config = dict(
    arch='vit',
    model='self-supervised image encoder',
    dataset='photos of plants and fungi (iNaturalist)',
    train_examples=45211,
    image_size=48,
    crop_scale_min=0.4,
    horizontal_flip=False,
    translate=0.06,
    color_jitter=0.4,
    method='byol',
    norm='layernorm',
    norm_position='pre',
    hidden_act='quick_gelu',
    head_dim=64,
    fused_qkv=False,
    bias='qkv',
    qk_norm=False,
    parallel_block=False,
    inner_norm=True,
    moe='soft',
    num_experts=8,
    moe_every=1,
    expert_mlp_ratio=1,
    slots_per_expert=1,
    shared_expert=True,
    patch_size=[8, 8],
    conv_stem=False,
    layers=12,
    width=128,
    positions='sincos',
    pooling='mean',
    projector_hidden=512,
    projector_out=128,
    projector_hidden_layers=1,
    target_momentum=0.996,
    residual_init='none',
    optimizer='cautious_adamw',
    learning_rate=0.0016,
    beta1=0.9,
    beta2=0.99,
    eps=1e-10,
    ema_decay=0.99,
    max_steps=10200,
    batch_size=256,
    epochs=57.8,
    lr_schedule='constant',
    warmup_steps=510,
    weight_decay=0.2,
)
Rows from block 3 of a small self-supervised image encoder, named by matrix and row number. Rows with one number within an expert belong to one neuron, the router's apart. Each number is 500 + 25 x the weight over its row's rms, rounded and kept within 0 to 999. All counts start at 0. Numbers have three digits each.
Before each expert's rows are labels from the 100 images, of 14848, where the router gives the expert most weight on average: "place" is the part of the image that holds the peak. Only what is clearly more common there than usual is listed. The data: photos of plants and fungi (iNaturalist). In brackets: how many of the 100, against the usual share in percent.
# router: slot weights (model.blocks.3.mlp.router.weight, 8x128), inputs 0-127
# up: expert up (model.blocks.3.mlp.up, 8x128x128), inputs 0-127
# down: expert down (model.blocks.3.mlp.down, 8x128x128, transposed), outputs 0-127

# expert 7
place: centre (33 vs 11.1)
router.7:525569572512502518505489474478481543499489526515499538483547500498504490505485505454474468469495452512497492527517477504512504509497515471527540507533494494520497488506476463505554501481499511517533549509468530530495533477472451477507504500525503480502507495493492497471474468508497500478425482506530500498537536529481546474483501497533482481490498468491472544506527524497506530475460
up.4:472538472486498462532517563527503477501552510496504510548466485502500489508513514533536508521501501505477501496471490451514492454504464484520475488487486503487516489485460526484480472527493487470473478510528465493503494515548516504520476518505513562494484488484540506535539511511469498537515516508481520501478448424545484518470538483508505525515510518509509465463451482502474482474500
down.4:448432501503490497547451515494517500520502522525495493461517504514475451492518481507498537506496524501493491532483510475537500500553543502494518511470480535494488515506554534477541465476460499475484484487452485492454510508511509485498500465506496571483512522482450498505496519509525520525539484494487512471514520478521494489523550496508470494558493498497500531491464545503477495522522
up.5:522490519506471479533479506544485531497429527520524457493474507543470522512506551492441485530516509524505512515535492490519488529481533490474485532479509487516498471524516467511531487505481525509516522538471520495458453474499462455467498525521498451516481515469486532474473474486470488501475489486532519525524532494477522470497498469475546476462509473481522495521492497499530522522476
down.5:510509494501466482505537515542479548498509480509535517551524511508484533499507533473509511503492507482489515522490479474518473495455451487501493481493512474500502534509450525519454510497504507498488505528553500473522458498524496518504531505496518472545470482488529512555479494523498516499511515513512496522497482496503466553445459476491557514466466490489526426469462492461500510507466

# expert 0
place: top centre (39 vs 11.1)
router.0:527513532480485499512509475498464534521498548513498514521491561531516493523510509451482475516492486534492472516511472532534493493491490480506513488479459459526498498537496460504493539487464529525471515491520514521490515468501465512475509530553492497531497517471510482513482437495493540476490484482548516546494527529500541441488533492503546465473501471463497525503466508503515527531516
up.20:518528540507494501500506493524509541487483508513526498509547526520487546529495544489459476521493486500514503533543472491471492496460541520474489536472538475534474474520509468530524486509487533549523499533511510488480476449507455480455511517526495493527466493490482515481457473477483482510464453482516499549524518501493509466486472489498502462462480452468503474534508500471500536496477
down.20:500509503494462475467494508508480526482485504491502545557509541506484498549530540412505514509481503455510501514510486468523515491493484485502493482474524471517500480505453495483457509521498521523512515557531509500476516483529474509516504548486477482552472510487505496491449499480494542493478486525527504567520510513539508512491493451514516492478514483478533446529470501467513505502502
up.21:515519535507486496503515500527503543498474510521528503515533503516495557524486545500460483528509491500528497521543474487460493488446537512482487517491536473530472459513510468531524497500486528551512497546511503490486473461519459470468528514523498486523478487493500519499453479478478477540466465492496511545516506498485495473488465494492505465468477453466509469540520484447497531493466
down.21:515515491493465478469510501516474509481465499492521548559513520488519518548519541412516524499487499479515505490502483484514499487484486470491504481470520483529496481513455498487459505511502527527510510546525508498484513486514487516512525543482487464548479505494524484509461505469490550502485495525503516583514483526528498518500495454516520519461500491472528442530478484459518502499495

# expert 1
place: top right (50 vs 11.1)
router.1:465448510468481521530516489483478528512502529550534482514495533535479531514496517475456474496458536526485461527519496527504516516492530503485515522478503484529483541543534478501532502457479522471470500519477535451449493477523489530507487480524504494523483500496492513484462484482496490494555483466518468498488540506505526478494494431468512478481529490485488515526485504524463524496543
up.20:521540531512493526478497468537495538473469519503517519478534506514486560522509568492437477506499462502502498489536462508502503520500515509477498530475521484529487480517487465511525499500496539538523519532498500512469493460486450467473498519523492488529466474520488492497471474467477471494456472501515503533541518525470521468480506485506515467471484469470480508545510493515525535480452
down.20:498528501499478485478505513515499545490534495483468536515511463496521524514540521452473496527492460474494512507511471457513511448518468464513490478502560497480504491494467491481491513509541482546539545530533464517485501497509476516534496505482496456534464473487509493529463506472494473501461501513511509556499486512482511532471517448542509500461514503507502458502489499494515568500470
up.21:508532493519459439541452515485488499482521543489524492499472485508506509516521527521497493536489535568526529522481485484538491476513498494473472536442465534501523498518490499484495494531463497491482497506460480507447523506506491510515448531497500524504489571439469462519500497465503546527474502508512514503483498500531498492512542473519525504500498495504442492515483524499513501476497
down.21:476453500494499468538512540529494495518491494527496458497504464539468487528508492495479473523479568496499497485535514474464480454476491510516516533490530468522482458537557507522481463488519512494497480505481481489464503493498522480445478493486496496481476475485501516444495531498513510498534490478496538492550490497499527507537466545463493475505524524525493519547538488516461485543491