A small self-supervised image encoder, trained from scratch.
Data: trained on photos of plants and fungi (iNaturalist), 45211 training examples, 57.8 epochs.
Rows from block 3 of a small self-supervised image encoder, named by matrix and row number. Rows with one number within an expert belong to one neuron, the router's apart. Each number is 128 + 24 x the weight over its row's rms, rounded and kept within 0 to 255. All counts start at 0.
Before each expert's rows are labels from the 100 images, of 14848, where the router gives the expert most weight on average: "place" is the part of the image that holds the peak. Only what is clearly more common there than usual is listed. The data: photos of plants and fungi (iNaturalist). In brackets: how many of the 100.
# router: slot weights (model.blocks.3.mlp.router.weight, 8x128), inputs 0-127
# up: expert up (model.blocks.3.mlp.up, 8x128x128), inputs 0-127
# down: expert down (model.blocks.3.mlp.down, 8x128x128, transposed), outputs 0-127

# expert 1
place: top right (50)
router.1 [ 94  78 137  97 110 148 157 143 117 112 107 155 140 130 156 176 160 110 141 123 160 162 108 158 142 125 144 104  86 103 124  88 163 153 113  91 154 146 125 154 132 143 143 121 157 131 113 142 149 107 131 113 156 112 167 169 161 107 129 158 130  86 108 149 100  99 128 147 106 162  81  79 122 106 151 117 156 135 116 109 151 132 122 150 112 128 124 120 141 113  92 112 111 124 119 122 180 112  96 146  97 126 117 166 134 132 153 107 123 122  61  97 140 107 110 155 119 114 117 142 153 114 132 151  92 151 124 169]
up.16 [125 150 156 129  87 114 136 127 130 139  84 154 126 138 179 143 158 119 146 130 148 163  79 141 188 157 157 120 127  91 146 112 142 158 142 119 169 146 125 134 146 111 128 111 145 122 125 112 146  86 115 102 164 120 101 176 117  98 135 113 128 124  91 162 137 112 104 154 120 155 114  98 136  96 134 104 137 101 104 155 190 112 134 172  87 150  99 129 142 111  92  85 127 110 144  92 112 110 109 152 115 161 120 157 133 139 168  83 136 137 123 112 150 102  96 145 101 100 121 140 144 109 145 141 115 156 120 133]
down.16 [139 131 100 144 130 146 128 115 126 110 123 160 133 170 140 121 141 167 158 129  93 103 139 137 117 123  76 130 119 171 170 139  85 139 131 144 128  85 149 136 170 144 138 154  92 132 101 115 111 118 101 122 150 140 145 113 138 125 125 124 151 116  93  87 139 104 136 139 138 101 123 133 108 156 115 170 143 188 135  90 114 145 123 138 160 146 175 135  84 175 127 112 144 146 117 168 128 168 149 104 100 151 111 132 143  93  96  98 120 125 102 173 137 136 135 113 160  88  94  91  96 107 111 136  93 145 104 101]
up.17 [152 182 136 143 108 141 123 135 113 160 119 154  78  80 147 126 147 168 110 158 121 121 152 170 137 125 190 118  81 119 132 125  95 130 136 113 115 159 101 119 127 129 146 126 127 138 114 155 158 128 155 116 150 137 119 156 109 104 145 148 123 115 135 151 150 164 174 161 110 104 171 108 141  92 111  90  97 112 129 147 134  95 117 138 103  94 145  98 122 128 109 109  81 107  79 140  81 115 142 114 136 145 166 131 136  97 147 115 130 132 110 124 150 109 109 129 101 114  87 140 171 149 118 125 154 155  96  89]
down.17 [138 139 120 123  99 112 105 145 136 146 111 164 122 157 122 119 128 177 163 143  93 123 160 157 143 155 151  78 121 130 155 126 106  96 135 143 121 145  99  89 145 130  84 137  79  90 131 116 103 126 177 116 107 135 123 114  94 111 119 110 136 127 168 120 171 157 169 168 163 100 134 128 125 138 127 120 146 169 130 144 111 128  72 161 105 105 132 144 116 162  89 130 112 124 107 140 102 125 146 129 131 187 131 102 133 111 127 152  99 122  78 160 142 132  82 138 132 126 133  78 130 121 114 112 137 171 133 102]
up.18 [158 160 139 143 121 160 115 132  91 158 131 151  73  89 131 112 146 169 114 137 123 132 152 178 136 133 195 113  64 117 126 134  92 121 131 134 117 168  93 125 125 137 159 130 146 142 112 135 151 128 154 121 139 127 115 141 115 106 145 160 130 125 139 154 156 165 165 171 132 108 155 115 138  98  99  88  91 105 132 144 136 115  94 135 113  97 160 102 130 120 102 115  76 119  78 144  94 112 142 127 137 150 161 119 141  82 133 115 113 142  99 134 132 107 108 120 105 112 120 129 169 148 112 136 169 147 116 100]
down.18 [128 142 132 124 104 104 105 144 148 145 137 166 121 151 118 118 112 160 152 141  83 127 159 151 150 163 153  87 105 125 159 119 108  99 128 138 119 164  97  80 137 136  70 138 104  92 138 113 111 118 186 113 109 131 118 120 105 112 109 116 136 135 182 117 169 159 172 174 163 110 139 106 126 129 129 105 133 147 133 140 112 132  72 152  99 102 125 141 127 143  95 150 101 115 110 137  98 123 137 128 144 179 140 117 127 102 134 158 108 130  87 161 139 120  74 146 137 135 144  91 146 123 111 121 139 176 135 105]
up.19 [174 180 132 137 113 150 111 136 104 171 140 144  88 109 135 124 144 141 129 135 136 125 137 182 137 119 183 124  82 120 137 145  88 129 138 170 116 148 111 130 119 136 151 115 118 139  77 123 143 123 157 127 139 106 119 149 114 113 134 149 122 109 135 147 154 163 170 170 135 131 123 110 101 103  93 101 108 116 118 147 142 114 105 146 100  78 122 122 126 132 116 118  82  89  60 114  87 113 141 108 137 150 183 141 142  90 127 122 131 135 107 122 149 114 108 103 116 119  96 133 163 125 107 108 173 146 109  82]
down.19 [138 149 127 139 104 100 120 140 146 149 122 179 121 143 116 125 131 147 154 147  83 137 152 157 155 143 150  83 121 119 150 125 118 101 143 147 109 155  98  96 116 129  50 120  91 104 142 107 117 129 183 103 120 131 120 126 114 115 127 110 121 138 176 125 165 163 161 182 163 112 142 127 120 128 140 113 133 146 130 147  96 121  73 154  81 109 117 141 120 146  92 156 103 111 110 124  98 141 149 120 146 179 138 110 132 119 125 156 120 129  89 146 146 124  80 146 127 128 136  77 150 129 107 120 132 175 125  99]

# expert 0
place: top centre (39)
router.0 [154 140 159 109 114 127 140 136 104 126  94 161 148 127 174 140 126 142 148 119 187 158 144 122 150 137 137  81 111 104 143 120 115 161 121 102 143 138 101 158 161 122 121 119 119 109 133 140 117 108  89  89 153 126 127 164 124  89 132 121 165 115  93 156 152 100 142 119 147 142 148 118 143  97 129  94 139 104 137 157 179 120 125 158 125 144 100 138 111 141 110  68 123 121 166 105 118 112 111 174 143 173 122 154 156 128 168  72 116 160 120 131 172  95 102 129 100  92 125 152 131  95 136 131 142 154 158 143]
up.16 [170 194 121 113 129 134 122 151 104 142 119 132 119 111  87 139 121 125 123 147 137 149 115 166 123 102 155 101  76  71 104 187 104  99 139 185 113 135 111 144 120 114 162 142 108 106 111 122 137 122 142 137 124  90 152 135  99 123 127 133 128 135 157 143 145 164 151 127 160 151 145 157 123 117 119 115 122 110 121 160 112 124 108 140 124 146  74 169 112 144 141 133 117  93  88 103 108 111 125 151 118 133 141 121 152  99 109 127 180 151 184  77 134 120 108 143 123 125 106 169 157 136  83 148 150 133 115 114]
down.16 [166 148 115 104 149 136 119 172  87 131 110 138 127 152 100 119  94 128 141 172 119  86 160 134 132  91 104 124 165 138  97 165 129 131 168 143 122 139 168 167  97 144 159 101 118 132 112 150 107 149 139 119 144 117  91 117 112 105 169 144 154 130 135 100 145 108 137  71 107 131 150 174 112 129 109 152 170 101 134 146  98 149  83 137 166 116 156 138  98  96 128 110 115 169 119 138 145 140 103 140 111 122 138 132 150  60 124 128 125  80 133 144 106 111 114 107 116 146  97 143 123 153 143  80 136 139 127 112]
up.17 [120 142 168 146 111 113 142 112 145 148 116 166 125  89 150 159 181 105 136 171 145 135 111 162 154 123 166 127 101  99 165 117 117 142 141 119 132 154 125 109  89 112 114 100 171 154 102 132 170 104 164 107 169 114 130 153 129  94 129 139 108 123 102 158 144 141 118 176 124 150 120  92 118  90 136  92 110  91 131 139 150 117 122 162  85 113 130 111 142 125  92 101 105 113 123 142  90  92 104 142 128 167 146 141 122 131 148 105 117  94 123 112 142  95  95 117  90  95 129 118 167 144 126  97 124 166 120  90]
down.17 [118 134 141  96 109 106  96 145 124 111 126 142  88 117 124  90 148 145 160 150 157  94 127 123 178 138 175  80 162 158 111 113  97  94 149 111 123 127 133 120 151 131 186 126 120 116 128 161  97  77 136 123 140 122 117  98  89 115 141 123 147 172  94 154 142 119 150 150 128 133 127 124 117 109 152 121 134 145 137 135 119 110  98 181 125 148 115 148 139 155 103  95 122 120 181 142 137 152 144 156 112 172 120 155 117 135 141 134 131 137  87 185 148 136 101 128  90 115 163  76 120 105 141 113 136 170 128 149]
up.18 [182 158 150 151 111 140 107 150 115 138 150 143  84 135 116 128 145 151 169 144 154 124 156 175 135 116 163  94 101 151 135 112 105 115 149 135 191 163  68 130  76 145 122  82 155 129 104 116 144 111 137 105 145 125  82 129 115 120 169 160 121 117 129 149 176 136 147 157 136 127 133 123  97  97 116 102 131  99 154 173 113 134 109 131 117 130 110 114 140 128  99 123  99 117 134 190 108 105 122 105 119 163 135 102 130 114 100 114 118 100  91 128 126 115 105 112  92 110 124  88 138 142 108  96 141 141 125 130]
down.18 [139 146 122 130 110 109  96 131 125 136  98 167 116 113 130 128 131 175 176 138 169 136 142 140 174 145 165  37 132 123 134 111 133  96 139 131 137 134  92 114 134 116  88 109 112 106 123 116 125 115 143  91 165 126 103 144  90 113 107 104 133 136 140 153 151 152 136 176 147 141 145 122 144 108 140 110 143 129 142 193 108 115 100 167 120 132 133 151 116 141  86 115 125 118 165 131  96 119 152 118 151 197 136 113 156 147 127 130 119 102 102 127 142 118  95 150 116  92 146  80 153 113 106  93 144 136 128 119]
up.19 [157 149 147 142 114 127 120 158 132 163 149 147 103 119 106 126 151 134 165 148 132 127 144 182 150  96 172 116 106 136 150 128 109 106 144 138 161 160  89 121  74 140 129  63 152 145 110 111 136 124 159 112 146 110  85 128 120 118 176 163 117 122 127 148 179 138 138 178 157 124 130 121  90 101 120 100 104  97 159 171 126 137 104 137 119 116 113 138 144 128 106 127  93 106 110 175 102 100 124  86 132 152 134 118 117 116 100 124 120  89 100 115 120 109 103 103  91 114 142 101 141 147  99  87 147 140 118 107]
down.19 [139 145 115 133 102 108 106 132 129 137  98 154 110 105 135 130 144 178 193 126 157 128 166 154 171 129 179  62 144 126 120 115 136 117 142 133 123 136  96 124 121 115  90 103 113 116 121 116 132 118 139 105 149 142 118 142  97 119 113  93 134 150 140 150 149 139 131 175 146 139 131 118 141 118 149 108 148 134 153 186  92 116  92 166 120 140 138 153 110 155  90 131 112 111 169 137 107 120 157 105 146 204 129 100 152 150 119 138 118 112  96 125 138 134  87 128 118  93 142  74 154 125  97  90 147 124 124 114]

# expert 7
place: centre (33)
router.7 [152 194 197 139 130 146 133 118 103 107 109 170 127 117 153 142 127 165 112 173 128 126 131 118 133 114 133  84 103  97  98 123  82 139 125 120 154 144 106 132 139 132 137 125 142 100 154 166 134 160 122 123 147 125 116 133 105  92 133 180 129 110 127 138 144 159 175 137  98 157 157 123 159 106 101  81 106 134 132 128 152 131 109 130 135 123 121 120 125 100 103  97 135 125 128 107  56 111 134 156 128 126 163 162 156 110 172 103 112 129 125 159 111 110 118 126  97 119 101 171 134 154 151 125 134 157 104  90]
up.0 [150 116 157 123 106 116 151 112 124 166 108 157 140  74 163 138 144  73 113 122 143 166  99 148 139 127 171 125  58 111 153 140 132 154 142 128 135 159 124 124 148 118 146 102 151 117 110 124 169 107 127 116 138 122  88 152 140 103 141 163 119 139 113 147 152 141 144 155 113 150 125  95  91 105 141  87  95  99 120 145 147 123  91 142 113 138  95 114 145  88 102 104 125  87 103 116 100 121 126 168 155 159 151 161 131  96 150  98 134 107 110 104 176 106  97 146 100 115 155 118 149 117 136 128 158 151 150 102]
down.0 [144 138 124 139 101 115 130 157 141 166 118 167 119 126 106 145 156 149 180 159 141 136 111 161 117 139 147  96 137 155 133 118 136 112 124 143 150 114 100 106 148 102 113  76  82 123 135 119 110 122 142  96 121 130 161 136  78 168 145  73 124 123 140 132 128 122 149 156 175 138 113 150  85 127 152 128 142 129 153 127 121 144  99 165  92 106 122 154 133 163 113 130 149 138 138 114 136 149 143 134 119 143 127 111 125 134  93 189  82  79 110 112 177 142 103 108 124 127 148  66  95 100 125  82 129 134 126  95]
up.1 [146 141 136 116 103 126 153 145 130 115 115 148 148 160 149 162 151  92 151  81 149 120 131 121 145 134 171 138  65  89 150 156 148 144 118 157 115 155  80  66 103 114 110 130 115  72 143 127 127 130  91 125 127 110 120 124  58 110 106 140 121  92 120 135 148 104 152 163 143 138 111 157 154 112 123 101  89 133  95 138 145 162 147 129 103 124 101 130 164 147 151 115 116  82 107 133 105 118 149 145 151 133 166 110  95 133 133 107 140 121 139  83 133 117 126 131 101 110 149 127 144 114  84 167 121 144 142 106]
down.1 [161 167 131 144 114 119 118 169 129 160 113 165 121 138 109 133 151 157 184 147 149 132 122 146 124 124 146 100 143 136 123 121 120 111 121 141 158 127  92 126 140 118 106  71  75 112 135 121 104 141 137  76  92 131 146 122  78 154 145  79 133 120 152 136 142 128 150 166 178 127 129 165  91 123 148 126 144 131 143 135 127 145  95 157  99 105 125 159 123 158 117 121 134 125 117 117 115 146 164 137 111 146 128 100 137 120  91 179  86  75 106 123 164 129  99 109 122 127 150  71  91 122 111  95 130 123 120 101]
up.2 [111 112 140 146 124 138 182  69 133 131 123 130 100  41 125 135 132  90  92 157 111 138 127 113 117 125 124  96  93 145 112 123 117 140 131 131 148 120 170 146 117 136 170 125 183 170 113 145 183 120 163 150 130 166 131 144 124 127 115 177  90 160 133 126 105 172 156 123  91 130 137  84 126 130 122 109  86 124 138 117 134 103 118 123 117 139  97  84 117 126 101 125 103  97 122  94  92 129 120 157 118 119 151 176 123 123 132 131 116  89  98 130 137 126 129 135 120 130 120 122 148 154 161 112 159 133 131 148]
down.2 [132 137 141 166 158 141 143  97 115 117 129 121 134 147 139 114  94 129  84 101 130 138 100 120 108 140  91 136 109  91 141 138 123 117 124 116 107 155 110 157 120 143  76 125 116 135 165 141 163 136 132 139  89 142 119 142 161 132 122 141 103 125 149 102 153 166 126 149  96  98 161 122 138 112 140 113  97 108  57 124 121 113 159 112 126 145 124 115  95  97 134 154 114 117  75 113 104 133 155  93 141 124 155 114 157 115 148 103 180 172 166 104 106 107 168 173 151 137  78 182 150 128 126 162 125 110 116 121]
up.3 [147 136 133 100 110 126 141 141 126 147 121 144 149 158 144 147 150  89 132  91 136 120 114 131 141 133 174 169  51  94 151 156 134 144  95 143 108 154 107  84 117 113 122 127 109  82 117 139 120 132 102 114 123  99 104 130  70 111 117 136 137  85 121 141 166 106 145 161 163 129 125 159 136 115 116 111 111 135 130 123 164 163 141 147 110 112  88 163 158 160 157 116 134  89 101 161  99 121 146 123 157 137 146  94  96 119 136 109 107 138 143  95 146 123 119 126 112 119 149  95 149  94  71 175 135 139 143 107]
down.3 [163 172 127 152 119 126 117 163 117 151 112 164 124 154  99 132 138 148 173 145 150 129 116 148 118 129 130  97 140 123 128 123 120 107 124 153 155 127  86 129 148 124  99  65  62 115 140 112 112 146 146  89  96 139 146 131  77 153 143  79 131 120 158 121 147 132 145 163 182 131 130 170  94 123 151 128 153 139 124 137 124 149  97 154  97 117 120 157 116 156 118 117 139 126 107 111 117 147 165 132 104 144 131  96 147 110  91 181  95  80 119 123 156 128 106 123 128 129 137  75  90 118 112 106 123 124 116  94]

# expert 5
place: top centre (27)
router.5 [142 147 189 123 124 131 155 133  99 137  91 171 138 117 167 147 149 112 118 137 146 136 119 138 152 137 161 131 106  84 129 127 101 177 127 133 134 161 116 137 115 113 115 122 118  82 164 141 145 107 121 106 151 129 141 172  91  86 151 152 142 131  98 155 141 133 139 133 141 156 131 137 164  95 124  70 114  97 110 135 165 139  97 157 107 118 103 137 130 137  95  88 144 106 152 127  68  93 104 159 134 155 128 138 158 117 157  85 130 121 109 119 150  93  99 135  89  98 131 131 154 115 137 140 126 172 147  98]
up.18 [ 97  98 157 144 119 136 161  92 118 145 108 159 124  67 140 151 150  94  94 176 120 159 124 139 140 156 138 113  98 115 144 109 124 157 133 133 129 163 140 137 128 122 122 121 167 135 123 133 183 109 153 125 155 141 131 183 137  94 136 139 120 167 119 147 136 159 132 136 119 142 150 114 121  96 133  86 119 105  96 126 147  90  92 150  99 105 130  88 129  97  81 103 116 127  94  95 100 106 101 172 117 149 150 145 143 104 157  99 110 113 103 106 146 101 102 133 105 101 119 131 171 136 162 120 152 164 150 115]
down.18 [111 103 120  91 109  91 115 163 155 137 126 160 121 146 100 119 157 118 194 150 145 131 116 127 161 155 167 113 145 149 132 134 139  96 131 138 155 119 147  89 132 127 144 122 130 136 123 114  93  91 142 139 130 124 157  99  88 138 138  88 134 146 105 134 107 108 133 140 171 142 111 121 114 146 178 126 151 145 162 123 130 139 114 175  96 129 140 135 146 155 102 111 121 132 168 135 141 108 113 159  85 141 116 147  97 133 107 159  97 106  92 176 154 139  99 117 134 110 190  70 117  86 133 116 106 166 140 115]
up.19 [140 106 154 151 120 135 152 115 107 153 113 164 106  72 137 154 154 108 117 164 129 149 121 163 147 141 160 106  90 119 152 110 119 132 132 138 144 167 102 148 130 122 124  97 171 149 113 104 172 107 160 110 155 130 129 163 156  94 150 146 121 152 119 156 148 160 120 153 116 133 135  99  99  95 134  85 113  89 129 143 143 120  97 151  91 118 139 100 135 108  80 100 103 120  97 122  95 109 113 161 124 159 158 147 146  98 129 103 109 110  74 126 147  99  95 117  95 105 122  95 159 131 146 101 140 164 142 102]
down.19 [122 118 128 107 107  91 120 167 149 163 127 168 117 135  99 136 144 134 201 156 132 119 129 138 168 154 161  88 145 153 135 122 140  92 131 149 142 136 131  84 140 118 132 109 129 102 119 117  97 101 156 120 137 119 139 116  83 133 131  87 129 151 130 131 120 123 148 156 179 141 104 122 104 127 147 112 147 139 153 142 120 134  93 184  89 113 131 151 135 143 107 127 117 121 168 129 136 121 122 150 111 169 141 135 108 138 112 182 105  99  81 165 144 143  80 116 126 118 169  72 132  99 123  91 128 163 140 105]
up.20 [133 119 164 118 116 139 131 139 109 147 105 169 137  94 141 150 159 128 148 157 150 146 124 163 159 140 158 112 100 112 163 124 136 136 139 131 151 186 108 129 128 111 126  98 155 135 116 128 149 111 141  86 167 114 101 152 143  87 154 139 132 121 107 165 176 133 126 159 130 138 104 117 100  81 122  90 121  97 139 139 159 122  98 159  92 108 153 130 137 115  94  86 128 125 105 131 112  95 112 155 142 171 155 145 143 112 144  87 113 104 102 114 128  83  95  96  97  83 128 112 164 128 137  88 130 169 156 112]
down.20 [150 121 108 127 146 117 122 167  97 152 122 181 101 153  91 121 114 118 208 165 149 141  89 132 155 171 137  70 137 150 138 114 111  84 136 147 149 131 122 130 137 161 106  85 104 124 125 132 115 119 158  99 132 125 128 119  88 151 154  93 125 140 130 115 150 144 148 162 170 123 139 129 112 120 162 117 151 131 135 143 118 134 104 187 103 124 121 143 104 116  89 132 126 132 151 120 136 114 138 131  93 169 152 137 168 111 107 159 120 107  92 140 109 124 120 144 119 108 138  74 138  90 113 101 108 170 117 114]
up.21 [144 119 159 143 124 140 143 127 104 170 115 163 122  85 136 151 150 121 129 153 133 153 120 167 148 135 170 114  81 135 153 125 116 128 126 142 141 171  93 142 147 119 110  94 159 147 115 107 156 115 147 108 149 109 116 160 155  96 147 155 123 144 119 158 165 157 129 156 128 130 129 118  82  94 129  82 122  88 137 148 143 130  92 149 100 112 143 103 131 114  94 102 101 116  82 110  93 109 123 155 138 162 169 150 144  91 120  99  99 110  81 128 149  99  91  93  90 106 129 109 154 122 139 103 151 160 150 107]
down.21 [127 129 116 113 106  93 114 157 155 170 124 172 114 141  94 134 145 135 193 165 135 136 117 145 160 152 145  84 144 147 125 128 144  94 140 148 142 141 109  91 130 119 103  92 111 104 132 119 108 116 163 106 135 124 135 121  95 154 127  89 117 147 144 131 130 132 145 176 174 145 109 134 112 130 157 108 147 128 150 153 114 143  93 184  77 112 133 156 128 143 116 146 135 116 154 111 133 127 132 144 117 166 148 122 117 146 103 189 117  93  86 146 141 138  82 128 122 115 161  76 137 101 109  90 129 154 134  87]

# expert 3
place: bottom centre (37); bottom right (31)
router.3 [106 109 167 120 111 111 126 117 148 139 113 170 156 132 189 164 160 148 132 136 153 107 147 134 147 125 172 109 127 134 139 112 120 139 102  84 126 145 114 105 152 100 118 146 115 103 123 158 132 136 128  98 157 108 131 139 149  93 132 168 136 103  88 140 134 124 168 126 129 135 117 101 163 101 119 107 110 115 133 120 168 102 135 153 122 125 117  95 160 118  86  89 119 137 102 147  96 109 125 156 167 146 172 145 111 149 193  96 141 114  69 133 165 108 110 104  89 101 133 141 145  98 138 118 125 163 153 100]
up.18 [194 172 125 117  67 130  97 148 117 162 115 137 109 169 149 147 142 106 142  93 133 116 128 175 128 140 140 143 130 145 171 146 141 153 176 186 141 133 115 141 148 161 194 134  74 139  82 123 114 111 118 134 123  95 123 122  82 124 135 147 117 104 121 143 124 131 120 144 109 146 114 127 123 111 105 121 104 142  96 111 160  97 150 136 100 151 117 129 129 112 152 127 130 116  92 152 109 116 145  82 109 134 158 148 146 123 126 122 153 150 127 125 155 124 125 135 132 122  78 144 121  80 102 157 108 133  94 101]
down.18 [179 133 123 148 104  88  92 140 135 127 133 173 107 153 109 131 124 146 151 131 128 117 140 142 185 153 144  71 161 151 145 118 139  87 157 125 130 151  95 113 169 141 114 100  75 158 115 117  98 151 157 109 161 130 116 106 131 118 154 109 129 113 156 123 131 160 182 178 157 142 142 152 139 112 118 131 117 132 122 151  90  98  98 126 104 128 117 120 138 123 111 142  98 137 135 113 121 125 139  87 139 165 129 133 128 140 121 146 118 114  77 128 173 131 104 134 118 127 153  83 109 126 108 102 124 205 117 123]
up.19 [130 127 172 102 140 149 122 154 104 110  86 166 142 108 145 128 140 129 125 132 185 137 115 133 168 116 152 102 104 102 149 133 126 139 147 116 141 166 123 138 126 135 116 102 138 146 136 149 117 128 132  87 159 125 117 164 104  93 150 109 174  83  93 159 181  99 133 143 135 124  90 102  95  87 114 101  96 102 133 152 164 138 100 158 117 131 124 150 140 116  88  80 139 102 123 103 119 110 120 129 133 152 117 120 146  99 169  94 156 130 119 119 135  98 115  67 103  92 158 137 142 108 137 121 143 162 164 143]
down.19 [145 113 133 150 154 136 103 138 135 131 117 143 112 130 117 146 132 132 168 158 129 153 107 153 146 178 139  96 197 170 150  96 111 104 121 112 114 122 151 137 154 141 121  88  97 185 130 143 143 145 171 114 180 131  89 130 130 119 152  75 123 121 120 117 129 165 175 137 131 141 117 139 138 110 154 132 134 107 108 134 134  83 131 163  64 105 130 106 109 118  98 113 111 140 123  99 118 102  85 120 133 168 129 145 124 137 149 139 120  72 105 109 149 140 114 139 137 127 143 102 134 123 142  97  86 173 153 130]
up.20 [128  91 128 156 154 174 171 110 117 142 135 148  82 142 110 142 161  90 124 132 131 145 133 165 147 171 158 119 109 117 168 138 108 125 124 147 111 145  92 145 161 129 148 129 114 164 110 121 152 101 131 174 140 152 145 132 134 114 118 139 123 178 122 137 129 165 108 159 132 128 121  70 111 115 148 110 145 131  80 142 138 118 139 150  82 131 104 120 100  84 114 116  66 119 102 125 102 112 137 118 121 146 178 109 147 117 123 118 159 162  75 129 162 115 128  92 119 109  85  81 153 113 132 117 127 147 132 125]
down.20 [167 127 131 148 100  83 100 133 150 145 133 173 110 150 112 131 128 155 146 138 119 125 131 140 187 155 142  69 154 151 144 129 145  84 151 113 124 153  91 110 165 137 106  98  73 150 111 109 107 140 154 111 169 132 113 119 120 106 143 106 125 124 159 128 136 160 185 181 158 136 137 148 139 110 118 116 110 118 124 143 101 106 101 126  95 122 123 122 139 124 104 136 108 133 132 111 113 113 130  88 148 163 148 131 127 148 128 155 119 120  79 132 182 128 102 138 129 114 150  88 121 124 109 111 136 204 118 109]
up.21 [146 128 144 145 141 145 132 130  87 150 114 163  91  91 109 131 160 136 146  98 145 151 148 157 155 148 172  78  92 109 142 118 144 124 137 155 136 179  71 157 160 119 148 120 143 153 138 116 155 126 134 110 150 145 127 130 150  98 149 135 137 139 127 160 154 142 148 150 120 114 112 101 129  99 121  89 144  92  94 167 120 130  81 151  89 112 126 142 117 126  88 102  87 134 106 110 113 101 110 129 117 165 127  98 152 128 121 103 100 185  93 123 121 100 112  92  94 100 142 115 166 146 126 126 134 160 160 148]
down.21 [143 113 139 137 105  93 112 145 160 148 139 153 122 161  94 147 128 144 151 149 133 147 114 136 174 173 133  84 156 167 149 113 146  89 141 111 132 163 116  98 165 145 125  98  91 157 137 111 101 133 169 108 145 127 108 105 109 121 148  96 125 133 143 123 128 147 186 175 154 146 117 134 110  98 138 115  90 111 118 122 122 108 102 159  72  99 112 134 149 122 127 142 123 125 140  91 124  99  74 101 122 146 153 144 122 157 136 164 144 109  91 139 157 119 118 138 142 106 146  98 119 116 110 115 117 204 143 127]